config.toml
model = "image inpainting model"
loss = "l1"
weight_standardization = false
pixel_unshuffle = 2
optimizer = "adamw"
beta1 = 0.9
lr_schedule = "wsd"
Rows from block 5 of a small image inpainting model, named by matrix and row number. Rows with one number belong to one channel. Each number is 50 + 10 x the weight over its row's rms, rounded and kept within 0 to 99. All counts start at 0.
After each channel's rows are labels from the 100 images, of 14976, where the channel reaches its highest value: "colour at peak" is the nearest of a few named colours to the mean colour under the peak. Only what is clearly more common there than usual is listed. The data: photos of plants and fungi (iNaturalist).
# convs1: first pointwise conv (model.enc.1.2.convs.1.weight, 96x96x1x1), inputs 0-95
# convs3: second pointwise conv (model.enc.1.2.convs.3.weight, 96x96x1x1, transposed), outputs 0-95

convs1.11:57 41 34 27 51 48 62 63 31 52 50 58 43 37 53 63 55 43 43 44 42 67 50 49 45 55 66 48 35 43 43 47 39 33 54 45 37 54 58 63 56 65 54 41 51 46 64 45 39 33 47 48 33 51 52 51 44 55 51 39 59 46 68 42 46 42 41 42 51 50 43 49 40 22 55 48 56 54 50 55 47 59 46 48 57 58 58 09 51 54 51 49 56 56 63 59
convs3.11:67 51 50 42 54 55 44 27 55 52 55 72 51 50 49 45 46 49 60 56 59 46 57 48 50 36 43 55 46 42 54 61 42 64 64 44 49 46 53 47 66 55 66 49 64 59 66 52 45 84 43 48 61 35 54 45 56 52 57 68 47 62 48 42 48 57 58 56 61 40 85 42 41 44 50 43 55 38 51 57 48 52 46 44 66 44 65 53 45 54 56 48 53 27 37 56
colour at peak: black

convs1.46:54 61 31 50 49 54 46 51 42 47 63 38 40 42 59 45 49 44 51 57 63 49 59 16 49 50 63 37 50 47 51 41 42 38 49 52 48 44 45 52 76 70 73 67 47 56 50 48 54 58 68 45 48 58 49 51 59 51 41 42 76 23 43 58 57 61 31 46 46 56 49 41 43 60 32 55 61 60 53 43 50 49 53 50 53 47 48 48 52 54 48 61 53 61 40 38
convs3.46:44 49 57 39 42 49 46 47 52 59 40 48 67 30 43 48 44 43 37 52 51 39 41 47 53 55 44 39 39 46 40 35 39 51 40 46 54 37 50 41 33 59 44 39 48 44 52 54 34 60 59 43 43 47 47 44 39 48 40 32 58 55 53 49 34 38 51 39 38 38 66 39 29 42 47 61 52 22 51 50 37 53 37 38 48 49 31 61 46 62 36 44 43 36 24 57
colour at peak: black

convs1.1:58 45 49 24 46 53 58 60 39 52 53 40 50 38 72 49 38 45 63 44 57 41 49 60 45 48 51 43 36 46 34 45 44 40 48 38 49 45 48 50 56 62 42 35 43 54 49 46 44 41 41 57 57 60 59 53 34 39 46 54 36 46 47 57 65 62 46 44 56 55 26 30 52 50 42 51 21 51 32 55 66 57 54 68 52 49 55 38 57 42 62 59 53 48 23 50
convs3.1:52 49 60 37 47 47 53 65 46 57 47 49 47 43 38 54 36 34 41 56 61 45 50 59 48 46 46 46 40 47 46 44 50 50 44 47 41 48 46 63 38 49 55 53 53 35 49 54 40 48 47 64 47 65 34 55 39 65 27 37 43 64 59 52 57 36 50 30 55 54 33 66 58 38 67 76 45 60 56 33 52 59 42 49 47 43 29 49 49 46 53 69 30 28 48 59
colour at peak: pink; white

convs1.82:49 44 50 47 54 51 47 56 33 59 67 51 31 42 37 40 47 41 51 51 59 57 55 44 49 61 43 58 60 49 53 36 71 54 64 57 64 45 49 63 44 48 46 62 48 44 46 65 50 34 68 61 64 51 51 37 38 54 48 55 53 48 63 47 11 40 50 43 54 53 61 26 55 56 39 56 60 40 47 59 47 42 40 56 57 48 54 64 62 36 57 71 50 46 57 51
convs3.82:52 54 51 42 46 67 43 57 42 59 51 25 28 49 54 70 44 49 41 53 57 44 23 45 52 73 45 43 52 60 43 48 47 51 38 63 27 47 58 48 55 67 40 36 52 49 46 46 60 61 56 67 61 63 43 56 42 64 60 58 43 56 51 53 73 54 50 42 51 69 46 51 71 54 33 54 44 41 55 45 61 58 46 51 49 53 56 41 63 44 47 43 55 58 43 44
colour at peak: black

convs1.85:45 50 52 58 37 47 47 64 31 58 46 51 74 37 50 77 45 54 36 50 42 49 58 57 55 51 57 46 52 51 63 47 63 44 67 73 42 63 49 50 37 36 51 42 54 44 50 56 41 48 33 63 45 77 47 51 43 41 53 55 35 54 41 68 39 36 47 63 39 49 32 33 48 47 51 56 52 47 61 50 51 52 47 30 44 58 53 60 55 50 49 36 46 40 66 60
convs3.85:62 47 52 64 57 38 55 53 49 77 46 47 41 51 41 57 55 45 53 46 54 60 71 64 52 43 41 70 67 45 42 49 48 52 64 61 47 48 45 54 42 58 60 58 51 37 59 62 55 38 49 54 50 43 43 46 50 55 44 54 58 48 56 45 57 34 43 56 53 39 55 49 78 52 71 55 60 54 61 31 47 46 54 57 41 45 29 35 45 53 44 62 37 32 72 34
colour at peak: pink

convs1.88:49 50 41 68 48 34 58 34 49 45 64 59 30 59 36 25 50 25 54 57 39 37 43 58 40 54 39 53 57 49 53 50 34 45 45 63 68 53 46 48 59 62 46 50 58 45 53 49 47 54 35 24 46 32 46 47 56 50 49 59 57 50 34 64 33 68 49 50 54 58 42 47 57 59 47 57 60 39 49 55 55 46 51 48 52 27 47 53 70 53 42 45 50 37 55 54
convs3.88:42 46 54 58 52 66 53 51 51 56 51 40 33 58 50 61 51 57 55 50 63 59 41 74 48 60 59 50 60 62 51 59 50 37 58 48 49 71 55 60 61 51 57 55 64 51 44 48 63 49 47 53 61 40 63 58 58 52 74 56 53 41 51 61 69 67 58 51 55 50 52 70 78 57 53 50 44 67 44 61 66 48 59 56 63 52 68 41 60 51 52 53 65 64 67 51
colour at peak: brown

convs1.20:58 59 44 53 44 46 54 47 46 45 48 44 49 51 49 35 39 54 54 68 57 40 42 48 60 48 58 46 41 30 48 61 52 44 40 55 55 49 82 43 63 50 47 53 53 44 51 43 43 43 50 50 55 59 24 49 45 58 34 54 59 41 24 59 44 50 31 36 50 51 47 53 37 48 54 53 44 42 64 54 52 33 54 71 85 46 62 54 47 63 52 56 32 51 52 42
convs3.20:69 35 52 51 79 44 57 56 39 45 73 50 43 50 56 67 37 47 59 41 52 53 61 55 65 48 66 47 49 53 35 59 71 48 52 60 55 51 41 56 56 63 60 61 47 51 57 51 42 39 61 57 47 57 27 53 42 47 47 42 41 65 44 52 53 42 49 45 45 58 48 55 54 43 50 50 72 61 37 48 39 60 46 61 60 25 57 51 64 44 57 50 32 35 40 51
colour at peak: cyan

convs1.13:30 61 35 38 41 44 52 63 55 58 53 40 54 34 65 55 39 38 56 51 57 54 44 79 63 56 54 60 50 47 65 52 56 59 54 44 22 55 51 54 53 51 54 45 44 44 45 52 47 39 45 43 53 32 59 40 46 44 73 33 40 41 44 46 31 54 56 68 62 46 60 37 53 59 43 47 67 72 44 48 52 46 47 62 49 50 57 36 46 68 50 52 52 49 55 48
convs3.13:52 54 53 68 55 53 51 69 38 66 58 46 45 54 49 56 57 61 56 56 45 63 34 61 67 52 56 48 64 76 52 58 57 47 54 66 50 58 71 63 47 47 54 58 63 55 61 59 62 41 46 53 63 44 59 47 68 52 37 54 56 43 69 77 65 54 38 56 58 64 36 46 58 57 45 67 48 61 54 56 57 51 65 57 43 60 52 34 46 52 55 55 42 60 55 47
colour at peak: black

convs1.87:52 50 60 45 62 51 26 63 47 47 50 38 70 50 43 47 53 42 46 72 71 39 49 51 50 27 60 46 54 25 42 51 45 58 61 48 41 57 61 61 47 57 49 47 46 57 57 53 57 56 53 23 45 33 33 51 52 67 68 42 52 52 46 50 46 52 42 36 51 39 52 57 55 34 52 40 62 64 54 58 36 47 29 66 43 47 64 47 49 54 52 40 55 53 53 46
convs3.87:62 55 56 59 67 34 60 36 45 33 57 46 37 39 48 42 31 37 40 30 37 57 37 54 62 39 56 52 45 38 48 43 56 44 50 45 56 41 60 50 28 48 43 50 54 49 51 50 30 49 59 58 54 55 46 45 44 50 36 42 56 52 58 49 67 51 68 51 60 57 59 45 66 46 43 46 65 50 67 51 26 37 41 54 26 46 53 52 62 48 40 55 65 46 40 42
colour at peak: cyan

convs1.2:47 62 37 52 78 76 60 56 47 55 53 33 51 60 45 45 64 54 48 57 37 27 46 43 32 50 52 52 50 50 50 50 26 45 54 39 59 53 71 57 59 46 58 52 42 58 53 45 44 55 57 57 59 59 46 49 54 54 44 60 48 40 30 54 45 37 44 48 50 43 47 43 53 38 58 51 36 50 16 41 55 49 59 50 59 77 55 48 46 47 50 60 50 46 55 48
convs3.2:48 56 44 48 70 50 50 77 44 52 71 33 53 41 55 62 34 54 52 66 56 51 62 51 54 49 53 56 47 59 46 55 43 42 46 48 55 45 37 53 61 49 58 53 64 38 67 52 58 49 52 46 47 52 28 47 52 41 52 52 51 67 46 60 49 51 62 52 51 48 58 33 43 51 48 57 57 53 21 33 40 52 43 66 60 56 58 67 76 44 51 39 28 56 42 58
colour at peak: cyan

convs1.47:48 48 41 46 43 37 26 73 55 61 40 44 55 31 54 58 45 47 62 60 55 53 57 65 49 52 68 46 41 35 56 52 52 57 64 40 38 47 41 52 57 48 45 35 38 65 49 50 38 52 48 56 45 46 45 31 32 42 57 45 51 48 61 44 40 53 54 45 48 37 70 54 55 55 58 61 40 76 42 57 55 74 52 60 48 56 68 55 54 66 64 37 52 49 50 60
convs3.47:58 58 58 40 52 58 37 64 54 40 54 48 59 45 63 74 62 53 41 49 55 39 48 37 49 75 32 52 36 49 46 53 53 43 41 28 49 31 49 36 62 65 37 51 43 48 59 49 60 54 56 52 44 50 51 45 59 61 56 56 59 45 46 38 34 66 44 41 59 50 30 29 44 34 41 43 44 37 48 46 44 37 33 47 46 68 49 51 45 54 37 36 52 55 55 45
colour at peak: brown; black

convs1.95:39 42 43 36 40 40 57 52 49 62 61 51 37 49 36 38 62 27 50 64 40 52 55 75 60 56 49 53 51 41 64 51 50 55 59 45 55 39 40 45 54 62 43 47 57 52 31 61 44 39 30 31 32 38 56 41 54 42 51 59 41 49 74 48 37 56 58 43 50 60 54 54 47 56 50 71 54 60 56 55 56 66 55 53 52 40 48 25 61 57 46 41 53 59 52 60
convs3.95:37 52 53 68 53 66 50 50 44 66 50 53 68 41 37 51 55 64 56 60 45 60 60 63 48 60 59 57 65 50 48 39 56 23 59 58 49 64 49 53 64 58 47 53 69 66 63 53 52 34 51 63 55 53 59 55 49 60 42 48 59 40 63 64 72 51 54 55 73 61 52 59 66 55 54 50 62 63 55 51 34 49 66 50 43 46 52 41 43 44 52 58 56 63 67 56
colour at peak: black

convs1.18:40 41 45 54 60 55 58 60 55 51 40 57 50 26 93 60 42 49 56 54 30 52 52 47 48 65 48 45 42 47 44 40 45 38 46 50 53 44 54 49 38 40 51 37 41 46 59 45 35 45 51 65 47 54 72 37 35 46 52 54 45 52 62 54 40 51 64 59 52 49 50 35 38 51 44 49 45 63 30 50 50 43 52 42 34 64 47 46 58 51 57 66 38 51 30 51
convs3.18:38 51 57 65 53 56 55 37 43 61 51 47 59 40 44 32 52 62 50 60 31 59 63 64 56 55 48 61 53 60 53 40 47 60 38 70 58 62 58 45 55 47 35 26 64 50 54 59 59 58 57 44 57 41 26 43 41 47 44 60 56 57 57 65 41 58 59 55 57 46 59 47 46 35 38 54 53 57 47 62 34 50 55 48 64 53 55 66 56 44 45 41 21 64 55 44
colour at peak: pink

convs1.5:48 63 45 31 67 37 75 46 59 45 55 48 47 31 49 23 41 45 48 61 50 64 55 64 53 51 69 47 44 48 49 40 50 50 61 50 47 62 51 42 49 38 47 54 52 53 42 57 34 39 52 57 51 57 57 35 31 44 55 59 54 56 66 60 40 62 68 56 54 40 52 31 52 25 48 59 48 45 37 64 57 36 56 49 38 46 50 51 49 57 51 72 44 52 39 55
convs3.5:50 54 55 44 48 48 48 19 44 54 40 40 30 59 56 61 44 44 47 44 57 47 26 61 49 60 47 41 45 45 36 49 55 35 41 45 40 54 46 26 37 68 57 51 50 30 43 51 41 40 49 59 29 54 46 47 54 57 43 41 42 46 38 27 55 53 44 61 52 56 38 57 62 61 50 33 58 52 49 35 55 51 43 33 37 46 40 42 44 56 48 59 51 32 43 48
colour at peak: pink

convs1.93:52 44 47 32 45 57 50 62 40 73 64 55 34 50 58 49 50 57 49 59 34 58 61 50 66 81 30 63 46 46 45 44 63 58 54 51 51 39 47 51 54 69 40 45 53 45 57 72 29 45 59 70 58 52 43 39 61 39 51 47 57 53 45 50 35 38 49 49 41 56 58 38 45 52 37 61 50 59 46 54 43 52 39 61 48 52 55 54 69 38 47 63 48 63 63 55
convs3.93:22 59 44 52 58 45 50 41 60 18 32 56 74 46 50 38 59 51 40 50 29 51 65 55 52 47 54 51 50 46 52 40 51 54 33 40 57 43 47 56 45 52 31 40 40 52 65 39 41 39 56 43 47 45 44 52 51 48 39 66 38 56 47 52 26 46 37 65 59 45 60 43 42 45 49 53 46 49 41 55 31 52 46 48 37 44 61 49 52 54 46 40 52 35 40 62
colour at peak: black