config = dict(
    activation='mish',
    block='sep',
    weight_decay=0.05,
)
Rows from block 11 of a small image inpainting model, named by matrix and row number. Each number is 128 + 32 x the weight over its row's rms, rounded and kept within 0 to 255. All counts start at 0. After the name is the row's rms in percent of the matrix's.
After each channel's rows are labels from the 100 images, of 14976, where the channel reaches its highest value: "peak at" is the part of the image that holds the peak. Only what is clearly more common there than usual is listed. The data: photos of plants and fungi (iNaturalist).
# convs1: first pointwise conv (model.decb.0.0.convs.1.weight, 192x384x1x1), inputs 192-287

convs1.176 111 [161 139 119 191  90 155 132 236 165 129 102 114  54 131 159 136 144 150 147 166 149 146 148  91 130 104 150 181  81  78  95 110 153 135 176 163 142  83 158 146 125 163 140 160  93  71 100 173 106 178 121 201 165 121 161 156 149 214   0 140 142  91  80 103 120 120  98 124  44 140 147 113 144 104 146 139 116  97 153 160 119  78 208  43 149 128 151  58  98 111 148 154 179 152 139 167]
peak at: middle right; centre

convs1.181 089 [216 116 178 156 133  79 106 106 124 118 152 158  71   1 208 140 108 128 111 128 207 117 185 163  99 179 139 169 150 190 170 144 203 147  90 103 117 155 120  67 114  97 134 145  95 174 132  88 109  72 103  36 126 152 199  94 153 160 107 122 120 138 200 141 177  70 158 106 173 120 118 130 126 163 122 104 138 104 103  95 116 142  35 151 103  51 179  45  92 125 114  63 182 100 124 147]
peak at: top right

convs1.188 093 [ 10 140 132 110 141 134  92 116  93  95 180 173  96 200 201 108 122 107 174 162 130 164  91  79 104 101 209 104 141  26 137  48 169 143 100 173 195 166 113  66 153 170 141 140  68 187 155 183 159 171 145 147 114 171 122 162  96  62 108  85  83  13  73  75 192  81 131 162 127 127 120 132  45 156 151 108 173 130 104 119 152 106  71  89  89 144 154 120  65  52  90 193  84 147  65  84]
peak at: bottom centre

convs1.62 088 [212 128 128 200 184 112 134 174 122 122 138 136  61  13 239 111  98 129 133 122 209 128 200 169  92 156 179 157 129 163 160  92 191 147 125 101  96 146 139 115 161 138 133 200  84 174 127  95 114  58  69  43 152 144 213 108 144 199 215 105  93 127 141 150 114  82 157  91 164 128 104 117 123 131 119 117 123 114 108 129 111 148  86 170 121  55 131  13 201 152 120  61 194 123 145 172]
peak at: bottom right; bottom centre

convs1.154 090 [212 117 114 215  89 124 150 144  84 106 140 174  38  38  89 134 146 123 134 125 184  88 159 181 165 133 140 127 128  91 147  77 165 109 147 140 172 121 132 113 116  22 115 119 116 126 129 161 153 167 153 113 117 137 162 114 139 135  86  93 205 156 112 188  74 113 125 169 144 150 112 136 220  73  96  37 112 130 143 147 150 101 131 109 115 105 203  76 140 117 171 108 163 122 142 163]
peak at: bottom left; middle left

convs1.166 101 [ 80 156 120 175 111 151 168  73 150 127 101 141 185 197 166 132  60 113 144  90   0 172  17 150  94 148 138 102 134 124 138 153  96 139 129   0 134 119 127 173 118 140 102 110 162  86 123  84 163 159 143 111 195  68  21 158  85 102 130 165 186 158 135 128 144 159  78 146  88 118 177 113 120  84 120  94  80 181 178 176 167 106  85 110 124 126  12 151 108  97 130 175  84 107 166  42]
peak at: centre

convs1.178 103 [ 92 110 146 109 169 169  64 140 171 145 125 125  32 139 114 132 179 140 186 121 106 174 135  70 118 146  44 244 120  43 105  99 159  91  88 254 192 157 133 183 153 173 138 195 159 161  93 212  77 136  99 188 253 110  74  83 118  91  84 130  89 133 132 110 108 105 173  76 151 127 111 135 173  80 116 106 183 193 124 113  95 133 119  99 104 118 189 170 120  80 142 184 100  82  93 103]
peak at: bottom left

convs1.110 075 [154 112 140 137  91 126 118 152 159 147 107 168  41  81 187  98  80 149  94 129 198 125 172 100  53 175   7 196  96 153  84 176 181 164 209 117 136 108 109 107 119 112 120 129 162  78 132 224 168 175 164  75 110 129 177 135 145 178 138 120 227 172 170 118 121 128 177  11 168 125  92 122  97  63 133 150 192 126 116 161 115 114 181 163 117 143 144 102 151 124 176 122 177 103  94 105]
peak at: middle left

convs1.83 089 [ 45 146 168  25 161 175 173 184 155 127  86 156   5 130  90 175 102 118 149 138  76 161 174 111 184 135 105 178 137  66 133 107 128  89  79 229 167 107 102 161  96 153 106 206 150  68  89 211 172 129 172 190 101 134  35  84  82  83  29 101  40  75 136  89  86 106 128 127 140 101 177 119 234  81 125 117 103 156 141 141 127  98 161 189 106  91 166 172 122  93 159 197 112 147 138 114]
peak at: bottom left; bottom centre

convs1.2 078 [194 147 166 192  91  86 115 197 150 113 144 117  59  25 205 130 133 108  93 104 206 123 187 187 178 140  58 105 137 102  95 150 157 136 245 146 116 111 137  97  96 176 135 224  66 117 111 118 137 107  92  70 174 152 197 107 150 166  69 111 108 126  95  93 174  83 155 102 124 133 107 138 154 111 114 191 141  92 103 121 116 146  80 107 154  78 201   6 147 165 114  66 214 194 124 172]
peak at: bottom right

convs1.3 106 [ 33 132 135 120 130 152 115  73 135  91 109 189 102 168 157 114 154 112 205 116 102  95  62 130 161 141 116 131 139  86 109  96 150 188 129 102 197 118 137  67  73 110 180 112  30  68 117 105 160  87 121 158   3 150  48 129 144  65  72 115  83 111 127 121 159  89 120 151 164 152  92 138 103 105 138  58 128 198 122 144 114 144 102 107 137  97  47 163  93 134 147 187  68 185 123  87]
peak at: top left; middle left

convs1.168 080 [235 138  83 178 168 138 134 169 107 137 120 156  71   0 177 105 175 105 141 121 206 111 175 162 103 136  91  93  99 191 127 185 193  81 128  77 119 122 142 106 112 131 143 168  87 134 145  84 120 129 109  48 126 161 196 116 132 175 179  95 120 124 187 124  48  63 170 133 171 134  82 134 221 155 142 149 164 179 103 144 130 130 247 189 129  48 193  29 202 116 109  61 183  63 115 148]
peak at: bottom left

convs1.164 106 [181 114 152  77  74 110  27 117 108 126 138 150 109  11 184 116 162 103  88 143 173  48 158 172  83 203 141  53 158 184 117 171 105 102 110 151 108 189 148  95 184 133 150 144 101 103 141  80 118  86 105  93 158 139 179  86 137 120 109  63 195 144  98  75 121  38 143 110 138 130 107 100 240 113 164 150 148  92  91 106 139 135 135 115 136  20 118  95  34 115 109  78 139 123 100 151]
peak at: bottom right

convs1.144 079 [235 118 131 193 105 104 136 154 131 118 124 136  62  12 182 143 131 118 204 128 210 119 176 182 120 192  76  96 138 162 147  73 184 112 136 102 102 108 133 121 166 164 107 153  93 126 107 125 136 129 136  28 127 156 197 105 134 178 255 151 145 136 158 127  68  87 144 130 165 126 118 133 150 126 108 140 134 211 112 133 127 149 146 201 139  59 179  46 253 129 139  68 187 121 131 127]
peak at: bottom left; middle left

convs1.145 114 [167 132 110   8 121 161 140 144 133 129 106  91 117 151 194 136 115 157 140 150  94 136 153  86 203 150 120 178 115  52 144 103 170 151 139 124 178 170 153 110 161 125 125 132  66 169 120 135 114 159 144 130 169  76 109 106 121 112 188 147  68 232 170 155 176 105 123  77 192 114 170  91 197  79 114 100 104 145 160 111 150 141  67 185  99 149  54 155  11 128 150 179 111 133 142  94]
peak at: centre; middle right

convs1.100 075 [203  92  84 166 166 124 100 147 160 122 115 170  37  77 255 127 120 146 147 124 224 130 140 172  56 164  92 160 108 180 122  31 197 176 152   8 118 128 139 107 165 163 138 130 125 151 113 136  84  95  79  97 196 146 230  96 150 151 152 103 106 122 109 143 239 116 180  58 139 133 101 116  83 146 150 148 164 168  78 143 127 132  44 139 109 103 235  52 244 138 136  57 193 111  98 166]
peak at: bottom centre; centre

convs1.132 104 [ 63 119 110 152 146 141  98 148 123 153 147 118 169 139 129  70 138  96 157 184 145 141 117 178 109 160 139  49  90  72  68 184  94 138 145 230  44 138 127  69 111 168 167 180  99 120 131  96 117 114 162 134 168 149 130 130 123  76  98 100 188  84  75 143 171 158 134  86  46 149 103 127 145 161 147 188 111 125  99 118 116  81 152 179 125 108 126 125  77  78 145 182 132 169  90 208]
peak at: bottom left

convs1.29 083 [178 115 151 210  67  98 132 194 155 124 131  31  63  35 186 132 131  99 108 106 210 126 183 195 148 164 161 101 137 123 125 112 170 167 246 141 122 119 120 106 100 177 120 199  60 139 114 121 135 112 104  35 201 153 187  98 135 176 117 126  85 122  49  93 201  72 145  97 131 119 107 139 106 108 133 182 152  75 108 118 112 156  87 133 143  73 179  16 196 175 134  69 203 182 126 192]
peak at: bottom right; bottom centre

convs1.12 090 [179 119 120 203  56 103 119 188 144 116 127  59  68  18 190 114 118 112 131  87 212  94 186 191 137 158 101 113 114 162 134 101 152 137 234 147 126  78 134  81  89 173 136 212  79 130 125  92 145 117  95  21 212 150 195 103 138 162 143 116  68 151  61  93 184  61 154 101 144 142  92 145 132 124 127 177 148  93 100 123 103 168 151  93 148  67 185  23 188 168 120  80 209 194 126 181]
peak at: bottom right; bottom centre

convs1.70 094 [224 119 164 195 152 115 127 177 124 142 123 209  38  57 211 123 147 134 143 182 214 178 173 118 140 119 152 149 131 149  97 116 201 144 132  82 138 167 115 108 145 143 138 118  67 125 116 158 123  60  55 142 135 135 210  93 116 165   0 134 141 108  44 177 187  91 113 115  88 118 147 134  55 149 125  85 113 183 130 119 110 107  98  90 133 119 224  13 149  92  99  70 201 136 133 176]
peak at: middle right

convs1.23 079 [179 116 122 198  61  96 123 198 154 116 128  35  58  36 179 140 131  97 130  96 211 131 186 197 145 124  79  88 106 108  87 109 145 176 246 134 139  82 130 108  87 185 137 215  54 142 109 128 119 110 103  76 191 157 200 107 133 172 104 130 106 118  54  99 189  80 155 103 128 138 101 133 112 120 124 191 154  88 104 120 114 155 153 114 141  83 181  19 200 161 136  86 210 189 125 186]
peak at: bottom right; bottom centre

convs1.183 083 [244 149 126 209 150 102  91 161 138 123 113 179  55   9 183 106 179 108 153 134 216 139 171 162 149 179 113  76 132 184  81 173 195 118 107  92 110 118 144  98 157 133 127 163  90  72 129  93 137 110 106  49 129 128 213 105 161 182  91 114 243 142 207 155  83  85 176 126 119 109  78 131 152 145 130  75 151 104 100 108 128 121 144 179 147  48 183  13 231 132 151  68 194  97 132 130]
peak at: bottom left

convs1.37 113 [112 159 178 170  94  78 152 136 130 153 138  88  33 176 187  87 113 132  69 105 125  85 117  79 150 144 205  66 142  61 121  89 194 193 230 138 165 182  91 103  72 170 132 146 133  73 114 146 181 131 100 152 131 104 121 146  96 134  65 182  72 107 119  82 191 135  78 177 111 116 132 163 182 135 148  94  89 113 154 125 131 132  76 118 107 122 175 134  89 177 142 152 167 195 153 130]
peak at: middle left

convs1.190 088 [210 141 169 191 146 124  70 131 105 137 153 171  79  14 234  97 151 123  71 145 202 163 174 223 117 139 166  89 108 195 120 146 162 133 112 126 138 162 124 112 226 144 128 163  94  96 142 133 119  80  69  63 143 124 197  82 127 176  52  96 171  98  79 140 181 104 151  98  81 119 106 120 159 146 130 116 147 157 114 120 114 121  51 103  94  73 161  30 115 112 139  47 185 144 105 151]
peak at: bottom right; middle right

convs1.21 076 [173 139 152 198 139 104 106 201 149 112 121 128  72  24 218 110 129 117 146 103 200 146 185 198 138 175  82  93 121 153 144 143 176 137  52 153  91 139 122 105 110 106 117 224  78  80 104 145 125 113 109  38 194 156 192 101 113 169 134 121 126 134  78  70  63  74 136 104 136 130 116 145 213 124 141 194 151 111 111 130 137 149 132  96 131  57 187  15 173 160 121  75 221 235 139 174]
peak at: bottom right; bottom centre

convs1.157 085 [226 130  91 197  80 116 104 151 127 131 136 154  63   0 203 111 121 117 158 121 213 132 182 202  96 185  58 107  84 221 148 121 172 123 119  97 106  90 140 104 145 137 137 147  99 110 128 119 142 104 116  23 113 150 196  84 153 202 246 111 155 159 179 145  68  71 161  51 158 133 103 116 153 146 139 150 150 115  98 130 118 147 144 240 118  39 182  39 170 133 151  49 203 103 116 152]
peak at: bottom centre

convs1.177 117 [129 140 101 150  80 157 127 208 135  98  97 136  91  91  45 126 129 118 159 161 142  95 132 104 195 104  96  87 127  85 106  80 168 130 141 147 192  67 140 150 199 160 128  73 186 143 108 121 115 183 109 164 187 152 166 110 117 101  12 140 200 189 147 132  92  62 144 189 120 132  99 137 190 140 120  99 106 114 117 156 144  95 192 101 138  94 197  91 112  81 142 150 108 132 150 195]
peak at: middle right

convs1.8 092 [184 126 133 202  61 100 124 186 122 111 126  50  70  28 195 128 136 106 121  96 210 133 184 181 143 154 162 109 109 145 114 153 178 145 255 150 143 101 124 106  92 189 116 195  75 121 122 101 141  88  91  31 196 159 189  97 138 157  60 120  80 138  47  97 204  73 152  94 128 126 103 151 116 124 119 187 141 100  98 134 108 147 134 135 152  81 190  19 190 159 127  75 201 172 127 182]
peak at: bottom right

convs1.134 117 [168  82  91 193 106 121 109 104 115 145 165 135  94 112  53 130 124  86 150 122 147 130  99 207  77 118 120  20 111 137  54  75 105 147 155 108 100 106 121 134 181 120 119 177 110  92 140 163 164 112 124 156 174 123 120 108 118  38 159 132 236 138  84  92 238 164 153 110  59 104 149 135 112 157 126 135 148 110 128 141 124 118 183 134 135 137 147  72 211 138 160 126 129 171  89 130]
peak at: bottom centre